A small image diffusion model, trained from scratch.
Training: 8700 steps, batches of 64.
Data: trained on stained colorectal tissue patches (NCT-CRC-HE-100K), 90422 training examples, 6.2 epochs.
Rows from block 9, named by matrix and row number. Rows with one number belong to one neuron. Each number is 500 + 40 x the weight over the matrix's rms, rounded and kept within 0 to 999. All counts start at 0. Numbers have three digits each.
# fc1: MLP up (model.blocks.9.mlp.fc1.weight, 1280x320), inputs 256-319
# fc2: MLP down (model.blocks.9.mlp.fc2.weight, 320x1280, transposed), outputs 256-319
fc1.252:499467496506526451493556466515465491484473444507496545496497501454525523535512480490500501512493486496480518517497520467502521491504517484483507501503533534502492495556510524499525508516544474
fc1.253:368499541359541491527557475468353490508409403514571464521397524514501478571458428530481420369467454480520528548575528572530513445572494521493547538541531455549584524545362478353538506440512476
fc1.254:508509428483507507498533509536454440495526498476494466450571470431424490453496528467506564534511486475462526502479522470534581488529463511491553516553499505484544513463551522511489500485585537
fc1.255:495510486495537463562440508508432486435432495502570534459536506498449511536511512540467464517539490537480504539516547496511483509477541503510469468507474522520534503532474440473523500391605518
fc1.256:483496522491486513497555484541529453510505497472539531475524556450471538456445389494494479540499518501508499515520529477540616509528453496494521582496599478523476482544488548557539550550526589
fc1.257:498489480499494401564483513594421476458530438488521496547503494520480486541381548548509428508471445562465461570516472497531487564563474531447457543524511521566528463579477518542535467483512512
fc1.258:537493518499517492499544511486482470499492483489478515498462506524477515463493502509512497514527490527509494516500495509515517503497512515483497495492510463519487506482497483528525507477464514
fc1.259:455477482498486471462537468490459472482492409534500505509509521512461540466438548473537518494456495537506511564538496562503472562531499480439465444527494492521606479551481572547565499460517535
fc1.260:458498478546471562584622496497418522435499464531549476480440443523408501511554411475537577462506518545456499459489542406543480539442496591470434539551436477596516473479487451464518542507517406
fc1.261:528512491498475491514504518489473493473534516540521473512514494480546550521481502519491507520521567541487515504514526496543511536464485504503494498511507528521523557516516509446506493437500518
fc1.262:489616471486411517469511480556504543533605438466561527533488436566441557460455395528537572614365397522424447552494535509532487529463345462543468548577576524582569401439431513487550428376535469
fc1.263:476483512514455452485560407478480426494542437517521542527458430535476520507488481551546548500507508515471459530496480471539459552512470436518466553529506535523503472533494507513557467499481494
fc1.264:448524521480526531487543475489465490505500466514536451535436511507487486484453487527483436527515530511461497532498574481546483487489475513499482525561500531449525488482489497526516553456538479
fc1.265:473500583477486503536492494489488508433524518527515571519486518490444550464485420498482518515503454502505559508462498510468509543475513501485528515472500441500459499495483561520495526495496543
fc1.266:539544501510534494466536496512510525505455516561531449495518447501392506528498444491516500531523467462489510536516549499483595495520482514493485511542585497506548525400460513452489523527427526
fc1.267:498490549512497456519499454533529501480492461505540472489536482586488510461514495475461385559502465560483522513446534488523545496480535479450585481484510499500475538532558465492525501526505460
fc1.268:480622519509491534492514508459499480441534417492520518478413555547445517486519497532476439457546520505486472549456515480521525496451504449565476477485475467505499475500473467498529480451521533
fc1.269:392513509468541526517495486498478468506407471493562498462501482502457479485525498460463511476457474495498507485466546516511539484547485557470545594493575430526480565444479464482491506448547558
fc1.270:519536472493529486504530464513478484516532505484535534519490497487481521461493478539475492508508506537503476530508490479503499497461542464485523508510504464491480531498528535524535534462515521
fc1.271:462484481542461496510477500577508483489476465588524488536621502484476597555439453512522487545496524513473480439543470508515460494536544505502447455531492483487585512529536563541521560425477555
fc1.272:499432504506498459501507484502510518493534452515496535525451515499485472457501505522517483495538510519482540525471485482482473480481476474494460512514521502460507482463553535516491476512544486
fc1.273:467520503468486492494524503518526531524505511490548523504552517471525509455557542578496471516506481559511480524473500529484525512454476549482543482496508505486501518527464500483497499506512458
fc1.274:480475481498541478495502498486521443484403465551502495463472518563532527567451492515531427472470495469487581523486525518554535476537515458487462499538420492497542468542508489523493585542467474
fc1.275:541509527520495435497465486476434499504559534464515523543498486493495529512538504505517461445525474492481496518434533489520554493466512503469464559519563427540538561476546449401492572505518527
fc1.276:451541515527486470497513476513516485518449473556479434498510511496474515479511471553494486457474462511489530551506480489485537526484511428494500554513508503484514518585523592498542433504492526
fc1.277:524556485497549442477499510529466477470499457487463493531552496509511506527448470505528446509487473500474461481489503536540539505521479453436522522508563498523538493543502541493502530541561509
fc1.278:435452546459473483433510473555520488540469490401468508477510480479531537588514559484461502555515538462467487524505547491571514522487483525494424447514508489482521484513435484497483499469573554
fc1.279:468553543498491563478535498500511520547518496494447494517492447464449479506528467552501582519509474485490443504531489456471520498437472511536557466475512486493480500514463525475471512475544500
fc1.280:404461545472452497571504509531439544526589434469460528589483479513471486530457516476472521556546499552480500555525533486510547506505504475522472474522513494491540525469505491512508549521484492
fc1.281:519578539509521506446520501475514515488554509447470560504508515515488477519525495484525495508519504549474476499568500482499516508500492449497479482498519495514458463509477454497455451554548571
fc1.282:490423412458488528502483539558371583499583435542537533441507473509418488500456466595543551537473491525476538504482486592525499516542473479512539518523465463575580462536406564504482562510467474
fc1.283:493479577502468479538537513509492489479512455511496478488483485591411521613495492513519414483471410486472477558463486506528543502526489493486497440529456506584541461534469548454519471463476529
fc1.284:488525502507499520502494480503488487482451484522515503505534492504480532495495507496472525519511546514474518496512500514492477509514532500514504476512502472466465484500472499513495513524500533
fc1.285:506499578508483495509572515545511499467543484593435458459515489535445504566454516573548557537437423487490493528549494587494534512508538536536462567548481535486566482487472483458552523481467464
fc1.286:500521547492485534460406539537519493470462530567539504456529466530516511526519489496544524507479498469501454482494497490508519514533474456491478510520504467477506510539479497433514555588419545
fc1.287:449535500559446503499471518541493528521523433478495488524502499528496488489520489546532447490553506608478472537465521512530547506480492458500537494519506477495488503486544483486554524469474436
fc1.288:437480442513482545502586545533351514542482474521520479482477489500522489537499457530447459509552536487451469539466508478525503502520456483551445445546415530568532510492415476451469452511541474
fc1.289:519487447484519534515514476529523504523432523472483512525519477513574557525498523508518496493529492521497486493529486458527456519499485513516507450501498537504487485570479544483480484505535473
fc1.290:474519503476452507481541517530434454453465485540577420507496481512588506487498523505500359489472544533492500524415519489541531506499471541527488534536410470607506558519537510456501563479470504
fc1.291:371495470497530632527551464469535489502550518432502440428384506523475527522501464532458538591607450469431401515489480518582464496496473494566529525510527572616641457359521522380498494523561540
fc1.292:520455611505436554493588502529495458451507466491502497443505452546517512570451413490522449478495456489487492510511530552549506533494474581499457511537510467539494512418540474517468507496477489
fc1.293:514493540497475456500499483504469486506502487533472543508471449528483510500525504489503504508499524517489513548492540474536514524487498442477488488511528498525522486505453494469531529484538477
fc1.294:474481554469619545485486545569426522552516484574503489465632490469453559573524311428446422452577515552488628561478506518518486486530451423565505488548440509423567483533507581457507466562545399
fc1.295:517424425551429511463532448548508463526397586513463575563448423468563503575462459534544567566377480511449571498430554510506532474487525500575564558609464477480541561357517619541450483469511519
fc1.296:554560491497463455473550514501440510526544514543541520532567509471486515533483539520495512526484536493497513493525518570520498472495515450505504518543499523472533468556488518528519477483488460
fc1.297:490523469503470475494522493531457492489498498524465503459506524520496537464494483498499488533508479538518514517486521495500488519495486561524450527519500490535513538480509526487503508457533512
fc1.298:493462525521562523489506497476534470524454562540462540470554514478485476517551515495469475455537516478491468523537479464478536525489538572497521474508488427474456525569517464497463490547566516
fc1.299:563525525453651434477530518518439543575412626589517531547500534510466469595513530506481466535531539494465584530467535517558510441527474552450449505528555382500601572477499483417474533439566593
fc1.300:537506479510465562533541513491451462476474463471550496534446527496470505434522443506499448477485553523477458506490477450493517506468472584512498496465496440531469547491543490543499484443489495
fc1.301:528479461592618479459556488533538527509532486561523534413635427523393547416536559553549497570540570519414457453521573507538576488526525456445509487569537458523525496414596451581481575471579570
fc1.302:523409448515506513492619495495496432546478506535556572474430411537486548558538499519500605452456470494496563540506554574532427517492455560483488502490461448464590420570549592432520558581655443
fc1.303:527471549510570496505527475526487476517502500455567492515474493560534513509513442494535455482534429550488475539497543472529496508476428546496453497511536504509513510523490507470487523503591539
fc1.304:448501545469506449541491489512453505556580483481517485541479553500441454507443528483475491477505480559513563496456583525568554453569581441465492527542473554525519567532461518544536552418526449
fc1.305:469501442465489493495553484522441483495446534464511504448595529530538496489542569519477495459467514500491507495553499567513529464525486491498490535504509469427520508529465498545509512518512496
fc1.306:479539515481527458522479455507501495514456496523493473515552489520492495514511431531529451504529514545482571501484493472532502516494545475460458496484508468542476519541467502496551503518498517
fc1.307:503414471518565569526429496588446513591439472514518471552601455446465546552483339473512515492466502529465524515500513469528532467514485491495540543555400519444547534481467590483510483515515392
fc1.308:476446519501529469508490508514512488476506491491543484460495530515486533529484520470518499512474504492484490514519544478551471537518468517516435509494550495523524487527481530478526568462498520
fc1.309:431585546537461507496515507558497468554491470508538492461454469476603495466517537488483550524511527496520505520485535476522508492540457456510484515573451471438518494413477523449499531554502423
fc1.310:523541583449529542556477481483479531534534503492483470498509498523478506503502463517513474442519477517524543538472533505483439538457513539505520484469511488530472498521474525454483505476487504
fc1.311:515598483541509539510543387488552574446465505472501491558522490511574576495534525488464561595468392486503477552528565338524520572491505548505469455485464497520543547455579436493413527450584526
fc1.312:491612564502539481503505484495552504469542438483525525528501447539441504537516482499504486512512498529483510530479536526511554524514519441470514470511532466500492495499561454510519528431485480
fc1.313:497512483533497523472516483524513508521499497476549477491536513523496501581536480552490451525484445495491536505472501463539499497487504535484506550501504514505533490496440551512502467480493505
fc1.314:510534544524460489487512480492467495500453510483532540529531465449535545464469524467534441525533461486511466500524528473514521540486509483509459477542521450506522496520554497542505527509518536
fc1.315:604437505452474511575516517617540541576505414540499500529553515565714516540414544490474537473531517454443454466496539469547630482505489449559429477543638452419576518460428457413558486520417559
fc1.316:482542558504497488542500474474504464407472486518556494506498509525497539475520491520485476457508518533491505493466531484520497521487493519505506504501539474564480490554508463474538505495481534
fc1.317:513447463559479456487452568517483591476485533432511426488678572537391492621616475550546408653562525455517476521498520426553605475507550401442502494472488566511608521511504482549508486446539539
fc1.318:540452482498428401491551523627510427607425458508504617505505475447504541504527467564538606510413559480507549553535568467538486500522459557487532470572561509491597486414386478421547505350380390
fc1.319:602535531496436546511536508540476471504503448510571448453574524468463520503492564500499401482528495536501502524466558477500577506494479484526559536517496449552532545508457558477514557551554551
fc1.320:434517510559445532516506486488477495539532514527540534471526496442474560467514495521514530495489462500484470503484533530508505520493496551477486504488502415524477533495525494501480492506498528
fc1.321:499424525539528478482602540501436483460542521442513580528511458527465522498552455533483475528513447518469447564530556534528477506496395556556479475556521451503521444500500467432459480531523444
fc1.322:522530500516542524495513470481492497546494521480491505484525504483540492529531457502520513502530501494479523490520526511481479510489509515471518505507528459486472485521480446508484486527521552
fc1.323:543487492507535491477521480499488485459476496487510542492522526482510500588491436520440533485509487505461463529502517466523510501494544493488527474509525530540489496519507472438481511439583531
fc1.324:609537559515499468531510509452532507558552519547466478488536485490499541460476501452516550512508475474508519494522543467504504494521472481538517521497578485538497543492517516502458499513474516
fc1.325:554492435434519454595393492622391484519427592656546352345416468585356538508533512515467467398419586491463530501506556599638517468526555435534557554593479635454544487418567561463540593469444467
fc1.326:548461533532520522545385470577504555494601476478569442541587486424361437532568495459509451536541527437457554508512638415566406540535521603443440364599480474556469534496434446543469486504534622
fc1.327:594512500487530486500563515462484450469498540489524446493532494510526553564560548472441553528470483461474525530481560509538571503499483510460581430524468465554527518480533528551472575513585488
fc1.328:559442480470539514459463521531490443491479519457566537520498486479498517527496465510507469503486482514515535499480521534511544500512503516528490463497490462500506505508502505505521569482486495
fc1.329:507515526524519449512515509491535490505508479530517542523538517555442502529541527533519403531539496478483476496482482462514545487493525525517457448518471467478506507538487469533515471494462462
fc1.330:477524483482495513486477472516368551532470470478500484509517524532494501496546454518543485514534488533462518493501509500522583520515490518503463518525513513520528519485513519476509488480508530
fc1.331:501493522507486497478565472528416405455470519459548485496528473502502503498489499479446468567542572492411476522501635437610492532464453496538470519574494486491537467480471480495481521534467528
fc1.332:486453534543517487536516473472457477506513498469520520539593511564454496497535569521534414497592540468479497536494500460520574471447507540524498479482489493484533510527460469477548495509488461
fc1.333:490519485540521451536483505491481513486501520522475503518502525511473485574495564519535575539486451542453467500480504526579475499532519443490484474526516530502542530467479534507527500470602472
fc1.334:454529479491526518507512478551498541557470535505512451490518517480500499460555465541498437462506452490499520520475493455534499550487441494491515498501543482552535477486447520489512493496456499
fc1.335:515556492545491464509544503505504511506490428527442506485495507488542499499482489533565476498497543517471550503452492495513485510533493503488488526521543529558500531546505470468525482532483463
fc1.336:513564485530470456510463504571447487497479499573461422449568461517583570420486460515476522508527481516516496531494520496506566483497489476547482518546511443476524477474506486450513538488500479
fc1.337:528502527520539469524538462501493497500481463511499540525529509562511511524489490544514541510545574543501498536506530487517512539483485498546506442522519500525508488496481507501529478516513494
fc1.338:527525494494446552484465493455507557496508530487521480472449509526501501449479470503497521478496464468485482482486529425504509483523463514486473544472569512482482455447475495460465476524487504
fc1.339:515498486540420466494486517505479514515453514538488511506436545500616608481449547513503430513441484523537496541517500560559534520545517454484539525509554491513529456578516496478595515446470497
fc1.340:514439514514503472504509479514537477547492504485543499508492479505490450521499502520542454554513535592440517494507484477532517557455501489478547471501451493512538498518481455497560497485532499
fc1.341:520468473512476488481462545551502538501597496465550495576469499488453463503505451523498576472495453496490375501443505415580576525528492476580467546533595459482576515532531470518515616498495473
fc1.342:464478481529538507528521497493461501525502419497491515567467516487489504488496449549510478436544549583441472508522490509491502519487481462518468492493493484484494449554479480502531461494555456
fc1.343:516510506520533471471533463530479484494449500514503511486497462521523516503489483534528441475492501511463486537505510470521508546509528501502441479496486474492511543501467534493503496509462529
fc1.344:433504515492511521504520483530437441488527424488504542563472484502492500474492489469538415505531470512461553523514473429516456513503507540527443462506441513470497501509569549530551447442485458
fc1.345:411495511514534483527508532504496475457486462497560461527472493513479491551510460555530479517522490529484514534530495482528494530491486458520529522470502454499493543553474477481483451440515510
fc1.346:543487571489498447524501499521523528504492484522510533542494490542512482525499463488470445500521501513492530481410522407501492491485481550474450467534531498532476495515535566481528489508503499
fc1.347:439473545510486526363480541587525509580514526559480541617503515364506463519447509563478534429517426470464497537520557517572596447478391464433451504521563419567562578462485484448485550363470477
fc1.348:515502456484542640535499487622513565507512515486608415403552511483475486462547514506537494580543475523463464511512529468556570541510529545589411428532553526488514515543459448399419507404632480
fc2.252:558497477508495481483487513506505510481517506526504512475469495474496526492487503526485473495517512524482511505488519485498497503507496522494481504488506472523501523470502527496521497513520488
fc2.253:594452507629555500408458548602573482495590579482539482483593476476521524392576529481540552673565507501518460465478469559523520535447539445470512402514493540448513466432659577673487527545523500
fc2.254:547507530482489493551455498468512523452525505514485516498501471521544525500497485475498464480470527508522497492514491529522488517513513490557468503519476496453510516525506474516506521526490503
fc2.255:557503479513512506465457525505488517521507493468484470498517515484466553504545499533475422500538492501482482469520502469517538500484464481495483508461540507537533525508477500484495522477532502
fc2.256:476457511504518487496450509562531458489550538528524547459478499511462558494500476503485568516445472520500514438491556527503497482543499506489459521473487472529499459488490466464495530501446488
fc2.257:485480554485553463547449480553569516470552488567504457534490529509449468533479499471535485491509494435525524491491547488545485499492494550513473446515515490598495530520433503540475509485486560
fc2.258:507516504511483506499517498496477497495515507503500514495523487516512482503518501507500533497493485493503480508496508513516491512511506523513491487483509525514510522494491521521497494516465496
fc2.259:440548584527522581538524508560526542541526571538569458462478449521502472577532473492469466462502553490515501478496496526510537471557443496508515626487463533440503453509466487436489472556462528
fc2.260:540468466431570411485496465539504454440517480487566551539552574559538472492452453599529345562470529430504557491545523516477524465531466530568499393547519498476557479457483535498555510532601523
fc2.261:532520495490491508541474494479529517474494527541498486460532487494472578502500465503482503480483492536470511479516489496509508521479473506540474513478493499480532515506476480481506537479472464
fc2.262:400460575425551462562539491450601481407330486537375415467630573443569482513551549547459308422627600510485499338400513465536487543482693624537517470459286386548578717583580453547456519576456476
fc2.263:446533487495472512495523509521542469458477510502530549490481445492499452471533487512515550570508468466546466503509513541500509504512479528513520498533568496504514511486480503528494447474532535
fc2.264:540480481513460497529502475514583475443485452544512499464465501464464498499498487496519485500562492559442513481505482439527490515448455480523487450519491514488506511580438511506531479514475539
fc2.265:498498542489466500481508476487520474481508512522498536530471487501500534495536481524493498483529488481490521474510503504491480533478481471519506473495464450467484515467520506496482501497482489
fc2.266:486443516478481473495490496501478476502518472442512538506515580518567505507509525522514454464446555539520483499450461465462460542487546451542548506471458505505488479526525484548497496458566486
fc2.267:520540530492503473481548571505490494482513458523494549493547509459521551530522519520479465530503534496473557490490527518596546495557512473510483540503492520501546523477489508434491535469578473
fc2.268:482533537470527490490500515487477443494476464454535468487494518505498537506527475493484462474521498501502514522493572532509525541513465448477503545537528484525535464457466456479457542503546539
fc2.269:539522526500504498508454493517493523484526511533516490524519459484516509469506470505495488502529541511503471488515497523531499496458501503513499482503501506504484502466480490515488507562457485
fc2.270:497493474502492501460499540520463510511531508482513505489506494476460503484500494516505493485526507505508506517444542480503507506547498499521500505512526479500511539507473521460481514494493519
fc2.271:494515632361522448432488541549547499558557522542420528528493494577535479460517561484491516444485556537597516540459509590500536468532499488402558545484537471552552548520481437481432488431564506
fc2.272:524466498491486486471494507535498505514502501493501513499483516501513502506498518511512505515503488504488509503506498503494505503490508499517466530500524498504506510490516541511504495517521519
fc2.273:482491507501489479456506524524490502540515474517565545475505514479514497512498494542458472533492492531486520515473530523531521490518484513505519532533474520503514465513480530488497547459523482
fc2.274:508520499533516502450523476473489552526565518536484495485471458506528464445529468518510490529514502520534463501539495496528512467511476468541459531531567501488483440425480500477475553426470485
fc2.275:505517488472439536501549470504501533542534536518519499527496442520568525519539513502517491516497492527492506487506536517527474503480509490453498433549477510519497513518427502507457502439501488
fc2.276:527492518486458555497489498577467510536455520539539454441540482509476535496502486486477484437480467490484492542543504527512540496500458434533464505523508502474503508485521507543498538527510511
fc2.277:520561526503519508554469525523491493480498509466537476518537505507482473531528519475498497473492482487508460513511508508511493516510486494523493478507500494510518482500497485499500505489560526
fc2.278:505507517471538536449511439454566548535498448522442498433476531496499526446562483524515511428452421525466489491492544532467555536509443510504522512476525506442494497512522480464529493492471482
fc2.279:493493490522506528484512481512466484491528469488483514505481464502469536523427497514485516534485473479486470522531601513588512536533484489518489535542483509519572492482512515499548512519487487
fc2.280:420597454466569463426499546477542571602323562522549493477512548439481542486518498577507466498417522533553562537523531580486527441559480531535529501494459501509494518583528545515436345567536577
fc2.281:513488505491489466492508518505484497468507482505547514497487440516472518525512480496505480551511471542453491516455599514583545509527496470496459486582530514506566468498493478520538529496477513
fc2.282:432569538502507468541487483406574453468346519463517432546535495451581552473507530419482462506484516466480475529609513464488487487533505431488503505500508510442484568464521434527567467535489500
fc2.283:565443489526508503488491458493623474540590463459433451578476475452442454548538540516543524522513543470523527460518528490514434508477496517364501457487539490573521519473492533575485518518424540
fc2.284:483494498471519480487497497513486497488487521490513481507513491485507533506493485472483508507528493497493511484491494489491484519510516511531498469513465479494505518480506487516485498522471491
fc2.285:510518422516577463532464514493434505527465498424569511514511593468523494464500462453413433484568534572449491517461468489567512526507502444527600450511502521530485441487480635518517560474535525
fc2.286:511477468494464559503551471491518473483518477487518521521483487504472514530526457508494520495512529505512506491484472476502473498496466504500511520526463496538503521516498516496493527500455484
fc2.287:504515512528496516448523542581498468508535526468562474477525539448513541511487445505443526509509526497438515553498552539626561519506431488536511527621569556507556483431491457482471566510494493
fc2.288:549472489523519477520519448519606533464490500498494488560531486490494508444513532496548482473471466486522489520534497457526549486451528505457511519519589519494509495461546463508505472516492536
fc2.289:517490484515522505512544501551503483531452519511544495517520490498520503524483488495484511500513501525507516474479491485547509497507497503517518496541504490509509518466502503497495543502476482
fc2.290:497514561540543491493533488520518555532509478485483533535509479500453494473507445461497546506529462500496484542510509429509512502487453502492470498546541501478496462531479478510508470525497502
fc2.291:628491663503448420505493601581533410596473453575431609591619490605476511539509516586573522589419522476502583522532557489516473499541466467433395484581492399469392464655524541576484564494505413
fc2.292:512519444501539452541443539472437514536494531526537559516429529519511507532518586481492468555510587474530508497513542474531484526503471468472558437537495552490576507507451545526518467516509463
fc2.293:508522492512517499519463526483506486494501511537533483498513527471463527505471466515494489485538501480496484492501526506534499504529515486499507541545491459537510522486482491480512494494473493
fc2.294:503444471518420384492607371421604503479498472442498549541349491580546400420448699565619610578430438441544420497567505492527475510439465585366473516580639574523553521453504433513440554488430567
fc2.295:524486590480607431469576585450474538420566382488519382503589622523472415424460443422488457462619499512512503490510531493544471473465439465487426560423467563519555431685477408409545583560521514
fc2.296:552488491499456469550493500531495472502563484447525530526529462493487512498530510513514500590476511492493496505521500467483459495499492488493488457519498482475484481504526538525483492480499478
fc2.297:489495503490506490517457497465493514508492495501563490448527502515462528501478541504516496492532496540528481492498497497483511491495505498491471468473489515513509451514516495523520514506520535
fc2.298:453503484503510542521536556507491545533416519517521485464486470485502515498506468513481515465454505497442483568500559479614538482488491513502487504569469498552582503500528540485516464469481467
fc2.299:393498459493340612488355450508563409400552406333477506428571439478440542410501507500500626574505476472679342456533504535426508518505532422543553448482501610507514455589485467600548525454463486
fc2.300:513456511499497532488550507490501462500510529515531488499507497474456483557434463487447482518517497500491466515518512511531512522478512525519538480581551479513536467450517457504487565524497495
fc2.301:396485550445374594486428503468411469558470497441530430515349527459549450573499526465498455376435467509485539491495501484531444445523485550464569605509511471492510564517427558441520467523456489
fc2.302:513507570492534399454443545639473567374518532437409430493549519593517530421472457508572413537492541581433461476534482478485588445539499447535497495539542630513504668405465351541477410459398585
fc2.303:531543533517412494491448568514469483497481486529536509487542501516466505502508488480470560458456545472506525514572526491531504492554518486496588460523462499456552467446469535503485469459464454
fc2.304:538472424422550547492607473441454441430433509528493548516486482470541505495503411543477472574481567480527462496595481469515462608431465481587460460537552485467486417382530494442412434528481599
fc2.305:509478541523481507501433485535527466476500488533496532520494537489475468509489521496498456561515484448499526514503516471497498479451474496440467489492503469514513508448520479480474437496523517
fc2.306:501536527497501500534525511519514513507489507538534531498537476508512529522496481488478487498500533473472489494483510461575486496504507481499499487522468521524562557512434524463510496455550482
fc2.307:471551553466479429467560509420517488411554486472488503473413493567500408438501619499509509542503475527524480510532540520531470524504442457454438528511572482563540493535509446511528493489523578
fc2.308:507467523534499498442557494512519480501494478526496488477525488522488491478546514504517487540468522498487533492496514494489506477483510521487512547493506510433491496464526536485513526509501507
fc2.309:544468471478501499502524538490526476458509532498475507494521501514444493524486471487509477506505503517502492514461500466462534498481511508485499505480552480563463522541542453518501515450485521
fc2.310:497493536463502530538495522547492525523491502486538485521512453528517527518472485486508503503479487478501529520473557511556478501520476509520516497561499439513590485497493519491511503503501508
fc2.311:500536534526481506549468579586427426553533485551498463387499449516434418482502485531551427381570647518479476517384445684518506473452528546526473494536466493549508521548411523469477493557432530
fc2.312:516485510496550509522484493520552489482528473493552459491468497487485520518512492500509502529527532482493511474506523516502517516499471511476482486503554489531481552503474502491480526474500498
fc2.313:481441533517450488523459476497550496507540500469532459524512519470485492501535472485511505559505487460535522485520508486515512537529535528497498504511532503502526486495525468537490529479498524
fc2.314:519501529511498520499490525460490503483496510498501510520500505505495528486491455514527512453507462510491507516520512436499514534493484505526472501498524458514540498524488494496487466508494537
fc2.315:400475425525585466446531466447396452422511547357605565484469451402326460505493424510474527553388572475543528530568513551528382549491543544452522471457371467515466462524560531610466543464613402
fc2.316:485476552486467491503460502484506490470521495493491525516504496523494480522495509510477511468500482472535497500503496545483510523528501464504483477509517490533508492503517457506488539501490520
fc2.317:422547630471461573514626419470513451513416534623493537548421315558569400358456496463460559346401466505490481582430465565506407521532373554548540473559510430438445457405507456459514499635410558
fc2.318:542546509491597530542465490321485515368605493456489354473493464559484411568461440501447430505547366530507476477481508498560533585561524464554458542504527507577488472554671625505593500581620603
fc2.319:439531488511531447487527498550554501493463476487478543521489536514529501510482450478505521552483472506503498503524516510502504502479485548508464515533502512455484521514517451519508501504525485
fc2.320:494476508503466517451492485505491458508515530535485538457519502453534517506536521514524479512531487493479513522515533533473502508473480493541496493506507472487501508453500450489505559503479453
fc2.321:534523484517432556530443541566530567535512474500589462462488523434546505519515577482541463553523557503512498422427424505510533444504634512525487511486535577587557534543529511504554562474469558
fc2.322:514511491504539464516527526514478504514492481516562516471469493499505497538512496522491508540494516533497519529499538504539507479511494493474481504532523497497533455503482531487514536495504506
fc2.323:490454462498497489521468516499547464453464476480511487423496509508527483536472547533495497481538475482509475513511518537471507517509539440495518517482480549520512495525491476533518545462527517
fc2.324:438478461509500473473505498537482453495501507498572535486500517504503463532487485509524503495492492509485529506534519500517540500508513470491472479520471503470525477495512492495485530504500528
fc2.325:504456505545464546337673497405558504390562411397466692626447500379621572599510487513466499631561448559566490547492561390449460487516474596473389507501530381524529361628397298514399535559492542
fc2.326:457538472493474574324662543441421394497361617540508635416491512516645623469477487590399594492584635607401502491625402599503554514513506344636566592437528555506501550415585444382514570526478400
fc2.327:469510502508469536487469515558499509495492472480467542470514506533462489466482418487519486487511491497512483514459479481491529486504496514512479521490503516451508463512494485459528516501503512
fc2.328:528540510516465510524464498559466507519479525533481501490512471496532484460484472532507509467531481514474478499507499532492465497495506506525511480494518505480502506501479483489502494514482483
fc2.329:512486505570529474482520520551538486481528479508557460520548512485473532552503487478498476551537517474475509462518531490524518495545519500454476499509497491531513491507498478462485486522512497
fc2.330:508525524472498477444529516542513491486453481517533471477499452482507537534523504489468502471514502542489500518464517487495518539482457490506499491523487468499545516555513537496502525513490505
fc2.331:523543491520538523464492444484519541544492460524517428425489553545427478441516478586491517505441434541543488483489505541484592472541438480474501586396555472489488547523489553522527396520486519
fc2.332:531476520513532521471573563509485460488501499510597491471508483475452491602500493499502506529563521471441503475467559503579534504512445508503465502589486517541583471476441493423478540483525511
fc2.333:528571567553448488550512513515467499517485493456439555507562485457454466411542475472496438498482506531467491559511537576491523497528531503460519415504540512436491484517466462484487468513492507
fc2.334:506506453520527483541489492549516506515507525514546471506545513525472508489512468503488466511499454525510508474493531479506513507489457472518545502505525513522478456511488529485500508468490486
fc2.335:514485473520484430478494517509476466507484481501490516494512535488519500518475501477452490527523505498476506506521556490520507500534525527496471506496544471471515498500496483437500499493529498
fc2.336:460458499520515503497563485458522479484499464466492484504494485526475444535545505471479473503497486459485476498487504497514468515508563538472495512493489536531528497560493506539484510504491511
fc2.337:554539528506553476505524494504491500502501455528519494522522487509491509498499487511510492500533507475497546468515546532507495524522451480526479482494523475519474525469463491500488536508501507
fc2.338:443473490512537463494562488536464478488528469497512481460507494514493484509490546533481497516488506501507480511506507509518518514496524477494476537513483530485525498479471526504493524523524531
fc2.339:490562498501521480507546547504513493523565514476468491519512420462438471539535463526510552506539480488474544499566483429481496534471508577486498454480372497527466566471449546472510516556452569
fc2.340:549430521518527499521515459488518456482555464562577447512511512483489534496494506505493521484537506484508497508484493526542551558471445473533484521500506487518561499467516469520509575512494555
fc2.341:462555544430544482590573543394477419523430508603461537478569483508544563484501556503443472548478559505550595471554482511511461460493533551403466430491457502543465507427559476470478459417503503
fc2.342:464507535503529478452512568524446500480497519519610520457495511506498567532482441443455480501498527479439497542445575512636584485512487528532518503610515467480605470483436441482543581492495521
fc2.343:503499491503511516495505501492514505502502499509498493514495468499493505550514501514520510506509480435500488487514572528545499475523512509503479482508557437495528515541481522528541521522491533
fc2.344:495526512533537521501491496516485465533519516491524477521509436470473509533482475467447522506481468476469508501543581505605538502509486510504509449609496435511516478482521506480464559524507567
fc2.345:480465507494511503469498489495518467485528516481548488473518516471461532512506466520460472508491486478480477537491541496583499523510480487529466504530506509497509489479474479492514537495506504
fc2.346:537462483506565462501527532559454539506483487528513484520492531498521532502493492476507443508511515530447557497501531499556519491484503516468472531494503481495511507498501536481499493512494502
fc2.347:590566487433544510666566470403437400489452447436552495389537483606520595497477527441565486621445602559548491470472483482525499559531525532494458457491420521482471465568464522510486507552494497
fc2.348:527570553500462344383525541434460404491395504446419603571402429381502491544596453469546531484431555529500471554446468507431500526508464443485550465507472451539527481409455521568573434558429417